Weights of a small contrastive audio-text model.
Training: 6900 steps, batches of 512.
Data: trained on short read English sentences (LibriTTS-R), 135.7 epochs.
Rows from block 2 of the audio encoder of a small contrastive audio-text model, named by matrix and row number. Rows with one number belong to one neuron. Each number is 500 + 25 x the weight over its row's rms, rounded and kept within 0 to 999. All counts start at 0. Numbers have three digits each.
After each neuron's rows are labels from the 100 clips, of 14848, where the neuron reaches its highest value: "responds to" is what is common among them. Only what is clearly more common there than usual is listed. The data: short read English sentences (LibriTTS-R). In brackets: how many of the 100.
# fc1: MLP up (encoder.blocks.2.mlp.fc1.weight, 1280x320), inputs 128-191
# fc2: MLP down (encoder.blocks.2.mlp.fc2.weight, 320x1280, transposed), outputs 128-191

fc1.693:500500450500500500440500500500473500500551500540500500500526500500439446599500566500515438523500500500500500461500500500457487500538500500549500500529500500521449562500500500466500500500471500
fc2.693:500547500500500458500512500500470500500500500500500483500500464500542500500500500500500500570500500462557500500500500500464500500500500536578500500500493500500586538500500500500500500500500500
responds to: voice: female (90)

fc1.489:500467500536500569468500500500500500500500500533500500462500500500458432471500500500500500500528552523500551523500500500540500500500500500554500469500464500529500523467548500500414500500500500
fc2.489:479477473500500500500500500484500500500500500500500524500500500500500500500500500500566431499500500500415553500500500500500500500500479500483500500500500454500500500500500500500500500479500500
responds to: the word "to" (37)

fc1.457:500470528455476558500430500500463500500500545469527548500459549500500500500532548500500500468500500539500484477500483454500433500500500500471500457500500500500500529457456500500500500541500500
fc2.457:466500500510513486500500500500476500504487500500454421523500571527493500514496507516448500500546544485551484500500500500500500500500530539523500518429500535514500519500534500500463515526510463
responds to: the word "what" (35)

fc1.81:476500500500596527500500536496500500500500500500500500604500500500463500500500527454500500466500500500500500544500500500500500500500500500464500500526464500500500500500500500500500500500584500
fc2.81:500500500500578500531500500500565511500500568500500500500500500500500500500500500500490500500567500500500431500500500500500500535530500441500500500500500544472500500500500500500563559500500500
responds to: the word "said" (25)

fc1.524:437500537529500500500500500500537500555531500500500500547500500500500442500500448480536466453463500477500500538500500441500482500500500500500486500500500500500500500500500500500500520450500500
fc2.524:515475500500500527459498474531500500500500469546500485500468525500512522500486457550500513500500500500500500529473500500538500547500500555500549500467508555500504435500500500475500531500498470
responds to: the word "to" (41)

fc1.590:500463522523519544500458500500500487500500553458500500500561584500500480532500520475500500500470500500500500500500500500500467522500559500500500500544500524532482540500500500500479500535500481
fc2.590:500512554500500474478566500448528500500530500545470540500481555523478457484500543500465500456463500538500518500525459499500500546520500500481500500500485460580500500482468473500500500500500482
responds to: the word "he" (69); the word "was" (25)

fc1.131:485470576500500500500455500534490539500500500532500549540500500541500500500548500500526402500500500551442558500538432458479437500451500500500500525536500500500500545500521537500489500500500500
fc2.131:500500534500541500500530500500500500500500500500500500500473500500500500551532500500500500500558500548530500500500459500500500500500542500500511519457500500542500500500500500500500500500500486
responds to: the word "what" (37)

fc1.608:465500479536500500500464500500531500472500500500500443500500500461500539500533500500500468500500500500500500500500500500533500520529500500500512500538500500500500500500458500500464500500576516
fc2.608:500500500500547500500465500500536500475500500500514500500500500500500500500500500500468500462500500547530473521500500500500456529500500440484500500500500500544500477500500500480500474500500500
responds to: the word "for" (26)

fc1.401:500500500500500500500500500500457500500547500435500500500500543500534500500500594500518500537500500500478500500500480500500500500500555500500500500500500471500500500500555461500500460523547500
fc2.401:500500500500512486480500455477500500500500510500500500500500500468500500533500500541448500473488500500435500500479500500500500571500500500500500500500500500500500500442500500500500500467500500
responds to: the word "he" (32)

fc1.348:500500500500500500500500500532500536500500500500474500500471500500500500500500531500500500500500459470500500574500500500457500481526500500540500500527500500500500500500500457500492455500463500
fc2.348:500500500500528517533500500500500500527525500500500493500500476500500500463500486562441500500518500500500500500462500500500455576500500500500453500500500500519500548442500500500471500500500500
responds to: the word "have" (35)

fc1.563:500500500500500545466500500436537571500500500500500500427557500500440538500500500500500500500500452500523500462500500500500500500547566500556500469500500500559500500500452531500558500500469455
fc2.563:500500500500552513500500500500474500500471500500500500500500500500500500500500500464500500437500500500500500500500500507500500500500572500450539500500500500500571469500500500500500513517500500
responds to: the word "of" (32)

fc1.654:500458539500473500500500465500536566500457454462500500500453500548500500564500500500500482488500539500500540468500500472500523534500500500517520500500500500536484500466447500500500484461500500
fc2.654:440452500500500547529500500550500500500500500446487500500461500519500500524446500500463500500552500500524500486500451464466500500500535460466527500500500500452500500500550500500500521500500464
responds to: voice: male (74); the word "was" (36)

fc1.680:500454500500500500500500470500500500500500500476544500478466554500500465500478544500540500471536500500500500500588500443543472500547500500520500500525555500500454500500500500528500464472531500
fc2.680:552500500500500500500549500500552500500530500545500565500500562500473452478500535474500500466470500523491500500543478483500500500500500500483500500500500492500474500530500500500500500500500500
responds to: the word "she" (26)

fc1.343:500500500447500523500500457500500500471500500500500500500597500500529500439500500416536500546485500500500537500500500500500500500500500500572500500500500500467500500468500500500449500500500500
fc2.343:500500552500500500550500537500500500500500500500500500500470500500500500500450500500500500500522500500500500500530500500500467500500500450468477500500500544500500601500500500547500500500500574
responds to: the word "him" (33)

fc1.13:500500500523500500473500536454500500500500500500500500470500500500500458454500530500539500451500420500472500500463478500442500500500500500500500500500500500500500500451500500500587500565482500
fc2.13:458500508500530500482500484475500435500470520564528500500515500474500500500517500500500500500500500500500500507494471500544500500500554536500515500475500500500500500522494531500516521472479474
responds to: the word "that" (27)

fc1.140:500500500500500500500500500500533500500500500468500500500500500541500500500448500500500464500531500500500466464500528500472500500500520500500500500500526500526500500500500500523574484500500500
fc2.140:500537500500500477500500456500500500500500500472500500505500481500500526500520500529481543524500512500593500500500500514500500533500500500524479500500457463573500500447500517500468500500500500
responds to: the word "my" (29)

fc1.687:565500460500500500459500500500436550556445471440500532500500500500500500500549446500500500471500500500546500500473500464500500500500500450500500500500500500500500500500500539529500500521500500
fc2.687:500535500500500500455500500500500500500444540500500500500500500500500500500500500500500500556500500500500450500500500500500500513522500500520500500500533500500500570500500535500500500500500500
responds to: the word "said" (55)

fc1.548:500500500500500475500500474535524471500500500500500548500500500500500500500500500500530471530473500500518500500500500482526475500454547500500443427537500474500500500500500500500500500500500500
fc2.548:516500457500476513500500542500442500500500500493500500500500518500462475459502544479476500537511510434571488500535500500500510500500500478529500500500500531520476527500500500528500458536500537
responds to: the word "think" (25)

fc1.487:500535500500594500500500500437550500500500500500500500525500500557500530500500465526524500500500563500517500500500500500500500500424500500460500500500500500500500500500500500500538500500500500
fc2.487:500500500500500564500500500500500500500500500511500500500500593500500500500509500500500500500500500568500500500500500500500500500500500500500500500500500500586500500500500500500500500500500500
responds to: the word "of" (26)

fc1.644:500500500500500554500500500500500500500437500500500500500572500500500551500462545500526478466500500524500500577500500500500500500482500500500500460500500500438500500500500500500500500444500500
fc2.644:500483500500562500500500500500500462500500546462500500500500500500500500500500552514500473500525477500500438535500500500500442572555500500500471500500500558500500500500500500545500500554487500
responds to: the word "was" (27)

fc1.302:500500500536500500473500533470500500500500500500524500453462500546500500500475534500546500462525500500534500500517460500500500445500500500472500500548500500500500500474500500500524500456500500
fc2.302:446450500500469424500480500500500500564500500500484500463500500500500500482500500565491500500547500500500500500443543500500500500500460501500465545500500482500500500500500514500546500419467500
responds to: the word "there" (32)

fc1.390:462477500500500535500446500500500500519500500500455500500470500500455500500540442500541500454500500500500500500565500500443500500500500500500500500500500500500500500449500500500500500500504547
fc2.390:500500500500500500500500500500500500520500556500500500500500419500500500500500500500500500500500500500500462500500590500500500500500500561526500500500500500500500523500500500500500554500500500
responds to: the word "said" (31)

fc1.295:500500528529500500500500500526473549500500500500534500500539500476500464500472500464538523500500500500500500500520500500471500540500500500500500500500500500500500500500500500474500500473537500
fc2.295:500500500486481438543500558500500531519500500500500500555500500447502500500500500464567550500500500500550500500531516470500500500483500453500500500531500513500500532500535481500500500500510500
responds to: the word "and" (32)

fc1.545:500500500500460500500500500500500500500500500540500500500561479538500451500456500445500484500548467500547521500500500500500456500500500500500524500500500500500500500500542530500500500445500444
fc2.545:463488463500469445500500500500535500565500500500494481500500500516500521500500500500500500500500500500583500500500549500470480516500441519531459500455500500557471500444500500500500518457500500
responds to: the word "there" (29)

fc1.106:500525500500526500483500485500500546500500500500500500500500460500500500468500500500500456500500500513535500500500473500462471500550552500500500500525500551500476500537549500500500500500500500
fc2.106:500527480500500556481459474500473503500478531500460500500500500500500542508518511437457534508500529500461456500500527500481500509540500542545500500500500537500516500500500500500472463521500497
responds to: the word "yes" (63)

fc1.759:500500500500446500500500500468455500459500500450556528500500550500500500500528500500500500441533540559500453500500471450500459500500500500500454500550500500530500500500457599500519500538500465
fc2.759:527511500500500500500542531514500500470500500483500478500444546518500529500471486500500532499500500500500500500500479470500529500500516500500517500500500531522500500521500500500500500536500500
responds to: the word "what" (39); the word "is" (28)

fc1.543:500463500500500537500500500450500542500572500500500500464480574500500500470528500500500500500500500500561500500521500500500500500500471500500522500500500500500500500500500500565500500500433500
fc2.543:500500484500500534500500500500500500464500500500500500500500500500500500500496500464500500500500500500500500500500500500500500500500500500489500500544500500500500466500553500500500440500500500
responds to: the word "not" (30)

fc1.395:500455539500500500500500529442500500500500500500500527500500500547500500500500500466500475500500500500564473500543500542500443500500549500500500500538544500500500500500500500500500500500500500
fc2.395:500500518500500500500500500500500448500500500500500500472500613439471500462500500482500500500500500500500500500500500500500453500500500500477500500500500440552500500459500500500546454533468473
responds to: the word "she" (46)

fc1.555:500500549500500461524500500500500500500443518512500500500462504484500453500524500500525541525500500476500526500500500500500500463500560500500525500475500500500500500500500500533500500558500500
fc2.555:500500500500445500500500500512500500558500500500500500452500476500500500500500500550562500500500500500500500500462500500500499500500500500521500500500500500500500538479500500500500500462500500
responds to: the word "and" (26)

fc1.288:460500500500520500500460500500500500500528457500500500500500500500470500554422472458533437442500537500500481500517437500449500500451500500500500500500460500535500543577500526533500500500500500
fc2.288:542510466466451500518517473522500529500539462443500500533500500500500500500508522500500569520500500472500500484500542500476500500500500500552487549549488481500500514482520500483500500500512500
responds to: the word "it" (36)

fc1.415:500500425452500500500500500500500500471500500500500532500500500517500543500500569470533500500500500500500539475500500500500467500534500500500452500556500500500427500548500500500500500500500500
fc2.415:500490438500500500500471500500552500541500500500479500500500445500500500537500525500500500500552500500535500500500556522500500500500484500500500539500453500500500500500500500500500500500500500
responds to: the word "i" (44); the word "my" (29)

fc1.328:500500500500500500500500422500525500500455500500500500500555500500463405560460500500500500500500500462500500500500500500474500453500500500500500500563555500530500500500500500500542432500500500
fc2.328:519526500471546519500500518594500500462470500453500497500450500500543500545500463470500500500500500500456500484500441443501500469500517500524531500500500509456522500538494500500477500500523500
responds to: the word "was" (37)

fc1.427:500500500500500500500500500500500500441385529564500500500500535500500500500500563407500464500500500500500473500465500500500500500500500500500500500500500500548500500500500500500420500500463500
fc2.427:500526500489500434531500463500500500500500500500500500515500500500500500500472537525500500531500527500500500500500509488500500500500500500500451500500476500542500500500461500500500443543500500
responds to: the word "my" (37)

fc1.661:500500500500500500500469500500592500481521500500500500462562500500465577521500543500500463500468465500500500500500500426500500500500534500500500500584500500500534566536500500500500500500500500
fc2.661:500465454500500455528500500500541500500500500500500500500584500500500508454500500500582500500500500557500500500500500500500500500500500428462457500540500500500500500500500500500500451517500500
responds to: the word "for" (29)

fc1.385:500500500535528529444500500500500544500500500500500500500500540500528462532561500460523500500500500522500500500500536447500500451500500500500500465500500500546500500500461500500524500562500500
fc2.385:500500477500466500540500500482543527532486500500489500500500461500500537500469500500465513500500500500421500500527543500500500579500528520467500500500500523500540499500562500478500476500547456
responds to: the word "i" (91)

fc1.10:500466500500500567500500459500500640500549500500500572454500500500500467455500500500551500500500536500500500461537470461500500500460500500532500427500500556500500500500500500500500500500500500
fc2.10:515500500500500548537500500500500523500500500500500515500500500500500481500440500500500470476553500572500500500500522536500500500500525500446500532500500500500447500500500500500500500500500500
responds to: the word "not" (29)

fc1.64:500500500500500500500443500560500500500500500500549500484457578500500500500500500500500500500500469500500472500500500431500500500500550500500521500604538500500500500500520500500500430533500500
fc2.64:529500500500500500500500500500577500469500500500500526500454500500500500500500500500500544500453500500500500500500487500500500544500500500531500500500500500500500500500500500500500500513500500
responds to: the word "yes" (46)

fc1.481:475500500500500500500500500500561546467461500500500554457466579500500500500454538465500500500451500467500500469500500468500474500514500500500467500500500480500500500500500500500411469537500465
fc2.481:500529531519500500500533500540533517500544529500544542500500500500472456500470500500547500500472500515500500500527500459500454510500500466500500492479493478523455500500453477521500500500486539
responds to: the word "yes" (37); the word "you" (34)

fc1.726:500500500500500500500500538474500500500500500552500500540436598500445537542500500535470500454500500589500500500500500500500500500500500500500500500500500500500500500455519500500500500500500500
fc2.726:454524500500500500500500500500500500500536500500500500500500500500500500500500500454402500500500500500517500485500500500484500500500458500533500500500500500500500567472500500500500500431518500
responds to: the word "he" (36)

fc1.566:461500451500500469500500500500500500500500500479500500500500500473500500483500500500500500420500453500545500500537548500415470500500500500500441550500543500500500500480500500500500487500467500
fc2.566:500500500500500500473500500500453500500500500500465461500500500500500500500538447500430500500500500500598500500500500500500500500500500579561500500450500500500500500459500500500500526576500500
responds to: the word "have" (25)

fc1.708:500432500500563562464449500459500500500565500500500500500500500500433500573431500500500500442500500500500500500500500500500500549425500500500500459500500500452500500500500500500500451500587500
fc2.708:500445500500567500500459500500500440500500554500500500500534500500500500500500500500500500500546500500480431500500500500500500500556500500500500500500500536500500500500500500500500500500500500
responds to: the word "was" (26)

fc1.149:500500500500500500500500500500529500500500518526534500500500532500500484475500527500555463500436500500500471500500500500500484456511461500500476552500500500500500500500500500466520500471500500
fc2.149:470500515500535449533500442435549478521500528500500500500513468473479555486500540525500500543548500500500500500500493500510500528536500500469454500500500500500465514500500533500518500500454477
responds to: the word "him" (40)

fc1.391:460500500500524485500500529554479500500500474500525500469500549500500500413500469482500500464485471443550500500500500500455474532500539500500469500500500500478500520472500500500536500500500467
fc2.391:551500500500559529500536500525500500479500500543526500537500500500538500500483441500561564500500500536461528500500456500500500500500553478469528500483478500544500438536500500484500500469500500
responds to: the word "to" (42)

fc1.0:500500500500500500462500500500500500500500500454500500500500500500428500438500500500500500500536500500500523500500500459500470500500500500455500584500500500550500500500542500500500500500500500
fc2.0:500500500500500500500500500500500500500500500500500500500569435500500500500463500500500500500500500500267534500500500500500500473500565500500500500500500500500500500500500500500500470500500500
responds to: the word "it" (29)

fc1.134:500543442500500500472527500440500500500500500500500543500500500500461529500500500500500432500500500500500522539500500500500500465500459500500500500500500544500470500500500543529529500420558500
fc2.134:500500500500552500500500500500500500500500517462500500500435465500530500553433500500500500530528500500432500500500500500500500577500500500500500500469500500591500500500500500536500500500500500
responds to: the word "this" (27)

fc1.704:500522532500554500500500500500500535500500500500500469526500500500457544500557500500500473500500500521500500417478473500500500480473500500463500467500500500540500517458500500500500500458521500
fc2.704:500500441500500494564522500475562500500500500500500537500556500462460524500528515480500478500500471454500500500500523500500500541500535452500478515500500500500500500500500500500527500500500500
responds to: the word "to" (35); the word "be" (29)

fc1.580:500500500521500500500500500500500534500555500441500500500548500500500500570500570477521500500500500500500500500500424500500544500536500500500500500478500500500500500500500500566500525500475500
fc2.580:500460529500500500478500459453500500500475500500486546500500500500490500500500521500500500500481500500500500521500500500500500500500500500466500500500457500500500500500500500500555500500455470
responds to: voice: female (83)

fc1.446:500500500500500500500500500531500500542484500554555500500500500500500500550500500500467500500500500500500500500550533468500448461476463565548467535474500500545500500539500500500578462529500500
fc2.446:500500500500500500531477500500543500500500527517538500500537500500523500500464500500500500500474500582392500500500500446500500521500500500500500500500500478462500535454500500500476459500500474
responds to: the word "it" (44); the word "is" (41)

fc1.169:500449500500441500500500500500437478500470548500548500557441500545500500500500500500537455481500500549500500500500500459500441467476500500500500546500500533547500526465500500500542530451461459
fc2.169:465500575534549500460500500500500500500500500500500500500475500500500443516500500500399500468521500500456500500477455493500500500500500500500500500448500480500500544486500500500545523500500497
responds to: the word "was" (34); the word "we" (25)

fc1.122:500500524500500521500500500500500463526435500518537560500531500500500500500500500500500500500500500500500500500530500500534500464500538500500500500500500500500500500500500547500500467500500500
fc2.122:500500500500500500569500500500590500500500500500500500500500570500500500462500500410559500500500500500500500500525500500500500500500500500500500500500500439500500490500500463500500500500500500
responds to: the word "he" (27)

fc1.310:500445500538471468500500500500500500500500500500461500500500587595474457555451500500500500475500500459537500518500500500500438500500500500500532576500458500539500534464500500569500441500546500
fc2.310:500500500500500500474465500520535500500513500500520555500500512500500424477536536500500508500460500500589500500527439500480462500500500440500467500500500465474455548471500500510500500500500500
responds to: the word "this" (28)

fc1.218:500500500500545475500500500500500593500539500500500500500500500500468500500460483500483548500500500476537500474589500429558500500459500500476500453523500500533500500526500526460500500453500471
fc2.218:517500558500500500500500536500500500500500500500523500500500591469500500449523536500555500500454500500530478500500500500531500500500475532539500500530520500455455527500500500500559500500479519
responds to: the word "she" (75)

fc1.515:500500500500535500486500500500500500500500500500500500500573500500500580500500500500500500500476561500500500568557469465453500457500596540500500500500500517557500500500500500500434500500500500
fc2.515:500500518500571500500500500500500500500463612500524500500500500500500524500500500500436469500500473500500428559500500500500481537600500500500472500500500548500500526500500552529524500491480532
responds to: the word "yes" (28)

fc1.631:500500500500500455500500500500500543500500465568500500500456500500500500548500500500500500500500500480453500406500500500500500500500541500500500537545500531500500500500566500500500478500500500
fc2.631:477500532500500540481500500500454523500500500467500500500500500550500477500444500566500500500500500500500490500500500500500500463500500529474500500500500500439500500586524514500500538473500500
responds to: the word "of" (39)

fc1.159:500500500500500553500500473460465557500549500500535544500500616500500500472524500500500500500500500528500527491541500467500500542500522500521523481500530500500462546531500520500500500500500500
fc2.159:500530421492535500500530479500479475484468516500473478500523491500500500522500500507500500516500534527545531500478503535500524500529500547515500540488446500537500500500511525500479500442500500
responds to: the word "you" (51)

fc1.76:500500500476517500500524471529500500500458500471500541500448535500500500500500527500525500456474500500500500553456445500438500525470500500500500500500537500521500500469500444500500500461500500
fc2.76:552500442478469533536473522500468500537517500539453500445497445500536524478518480551500500500523500500541500500500534546500478548500500567530500517500531500517500534500479500521473509500518500
responds to: the word "have" (29)

fc1.698:500500500500500500459500500470500500500500500500500500500500500544500500500539500500500530500500500500500500500500500500500450500500500500500500500500500500500500500473500500500500500500500500
fc2.698:500466500500500500500500500458500458500500500500500500500500500460500500500500500440500500500500500500500500500500500500500500500500500500500500500460500500581401500500500464500500500500468500
responds to: the word "he" (27)

fc1.187:500500468500500500500500500500500500500500532500500579500474471500500500427500500500500500500560500500535500500500500452500500500527467500524500461530500500500500532500500500500500500500500541
fc2.187:500500500500500500500500500545494500500500500500525500492500500500500549431500451500500500500458500500500532500500500500500471500500550514500500457490528500500500484500475485500500500516500500
responds to: the word "of" (26)

fc1.282:500500500500531528500500460500500579458500529547462500500474500500500500445536543500479500500451500544500516441500500500500466500500469500500500500500552530500500500500500500500500500500436467
fc2.282:500564540500500500479500500500500500500500500500500500500548453500500500500534536515500500572500524500500500477500533500500500460500500500591500500500487500500420575437500500500500500500500471
responds to: the word "said" (45); the word "he" (29)

fc1.424:500500500476500536530454500412536549500500500500500547457500500500470445500434500467529468456537500500544500500475500500500500500500500500500500544571500500559500500500440500500500500500425500
fc2.424:500500500500500570500500540500544500500500500550500500500562500444500500500564500500500447500500500500500448500500500532500500500500500500467500500500500500500494500500537500500536457500500500
responds to: the word "not" (42); the word "no" (25)

fc1.304:500500461500500500463500500500500583500500500463500500500465500500500500500500500500500500500531500500500500500500500500500500455500500532500500500500500500500466500500500500500500500500500500
fc2.304:422500551500500500500500500500599500500500500500521500500571500473440533500500500500541500500500500500541500500555500449500500500500500444517439448500500500471460500500500500500500417500468500
responds to: the word "the" (58)

fc1.761:500500500500579580545500500500500500555500500500500500500500500500461500560500500458533500538500500500500500483500500500500500448500500535500500478500448500500500500500431463530500500522500500
fc2.761:524500470500500524500500479521500520489439544500500500508500454459500500500500523453500500485500500493455496500500538443521500546500507536500540500500465500455500485500545515500500458500500495
responds to: the word "and" (32)

fc1.625:500470500500500549500500500500500500500441473417500540452500500500500511500485500500500500500500500475500500500500442500500500500500529500500425467500500500500500500500500500500500500500528500
fc2.625:500500500478500500554500500500500500500500500500500500442500500500539500500446467500500520500500500500500500500500549500500500500500500598500472500500500500500500500500500500500500500500500500
responds to: the word "for" (31)

fc1.194:500470500445448557500500500457458500500500500500500500500500500500464500500457500500500469454500500500500500500500500440521532536463500500464500472500500500540500500500500500529500532540533500
fc2.194:541500516500500552500500539544481500470500500500500531500475500500500500523478500500500529460500500494500523483543441476500510469486561469479535500478500526500535477590500491500460500500500500
responds to: the word "of" (27)

fc1.67:500500500461482500500500462500443500500483532590522500500500500500500484500464500500529500500500500500500500500500500500500500482500542500500500500520565542544500500449500500500475475500500500
fc2.67:526500551500572469500500454500534500500500500500500453500500459447550510536464500484545500552516500500500500500500478500500500457500500500454500482500456500500500500535500536500500500500500500
responds to: the word "him" (35)

fc1.466:500460500529452500500500500500500531500500500489500500500500537500500500500500500474500500500500507500500500500500448500500500500500500500500463500500500543500451559500500500500500443543500500
fc2.466:551500602500500500475500465485500500500467500500500500478500500500500467500500500500540500529465500462399500500550500500500466430500500500530500500500477500551500533500500500500500500604500500
responds to: the word "yes" (46)

fc1.383:467532500500529500474500500500500500500483540500500462500500548500500455500500472500500500450500478500500500500528500500500443500500500500500500500500500500500500477500521500559545500463500500
fc2.383:500500548500500574500500448500500500500500500500500500500436500500500500540500500500500500461500500583451500500500500500500546500500500519500520500483500500500500500500500500500500500500500500
responds to: voice: male (72)

fc1.380:457500500500500500500500500500520532500500500500500500500500500500500500500554500500500455443500500500500500500500500500500500457500544545500448500464500532500468500500500500534500500545550500
fc2.380:500500542500500523500500500500500500500500500548500500500500500500500500500500500396500500500500500555500500500500500500500500500500500464459500500500500461610500470500500500500500500500500500
responds to: the word "this" (29)

fc1.725:500534517500500500474500485500500500500500500500542500500500594549500500500452500500500500500458500500469500519500448500500533500500579500500500461500500500578500500539451500500500500500500480
fc2.725:500500500500545500500500500500500500500462536500500500500457500500523500500500500500500500500500500500396500500500500500500500500543500500500500500500530500500550573436500500548500554500500548
responds to: the word "said" (34)

fc1.309:500528577440536500500500500500500542500500500500500500500500522540529551500500402500500500500500500500500500500500500500500420487500482500571500500500525500533500472468534500500500500500477500
fc2.309:500500500500466436500500500500500458514500500500517500500500548500500500450500500554500500528500500444596534500500500447500500500500500500500473500500500500500500500500500500500500500500500500
responds to: the word "the" (50)

fc1.485:500449500471500500500477500500500500473500500469500500500562500500500500500500500457532500500500500500500500500500500446500500500500537500442441500520500535545500500500500500500530500548500461
fc2.485:500500500500500540500500500500500500500500500535500500459500500525500500500500462527451500467473500500459500500500465500500500500469527534482541500468500500500519451524500500500500500500500500
responds to: the word "to" (65)

fc1.339:500500500500500500500500500465539500524500500500465454412500526500500500453500465456500471477500466485500478587450485456500476473500500500500435446500500500500500500500531565549500500500479468
fc2.339:500500467500482430500500500500500500500500500500456500500500500500500439500538456500569500500500500500395542473500500452500552500458515511500530500500500458500500490500500500481500556500500490
responds to: the word "to" (36)

fc1.413:500500500500519472500500500500500500500500500536500500500572555500514500471500500500500500500500500500546500500557500500500472481500472469394500453468500559500500500500500500500406458534500500
fc2.413:500500500500500500500500500500500500523500500500500500500500500500500500500500500537500500500500500500547500500500500500500500500500500526500500500461500500620408500500500500500500509421444500
responds to: the word "you" (46)

fc1.5:500500500500528500500500500500500536475500500500554500500500500500500500469500500474530500500446500555466500500500500499500500500500500500588500500500500500500500500465500500500443500500540500
fc2.5:500526500500500500563542548537474500500518500500531455500500500500500481500452496525528500524500500500442506491522500463500500438500516500500500500500474555500500461500551500500500500500517534
responds to: the word "was" (39); the word "there" (26)

fc1.18:500500500500448500500500436500500543500533500500557500559500500500451500526500453500500500500500500500500500500556467500500500547500534500500500500500556466500500412500566500500485500586500500
fc2.18:500500569500500500500500500586500500500500500500500500500500500500500500500500500500500500500500500500561500500460500461500500474500500500599500500500500500500399584436500500500500564500500500
responds to: voice: male (75)

fc1.458:500500462500500500500500500500500500500500518500500467500500446500462540580500522448500500500500500500535549532500500522500500500470552535500500435559500500540500539450500478500500500500500471
fc2.458:500500500500555500500500500500553527500500500552521500500500500546500500470500500500500500475500500523567500500500500500500478575500500426500500500500500500558500500500500500500500500547500500
responds to: the word "of" (33)

fc1.223:500476500500530462500500531550500500500500500454500500500500500500532500500500475478531500500500500500500472500500530500500549500500542500500500476500549500500500500547411500500500500500500500
fc2.223:500500500500500500500474500465559500500500500500500462508500440500500500547529500453456500550540500429500468500500500500500500500500500500512457500500500500500500500459500500500500500485500500
responds to: the word "i" (39)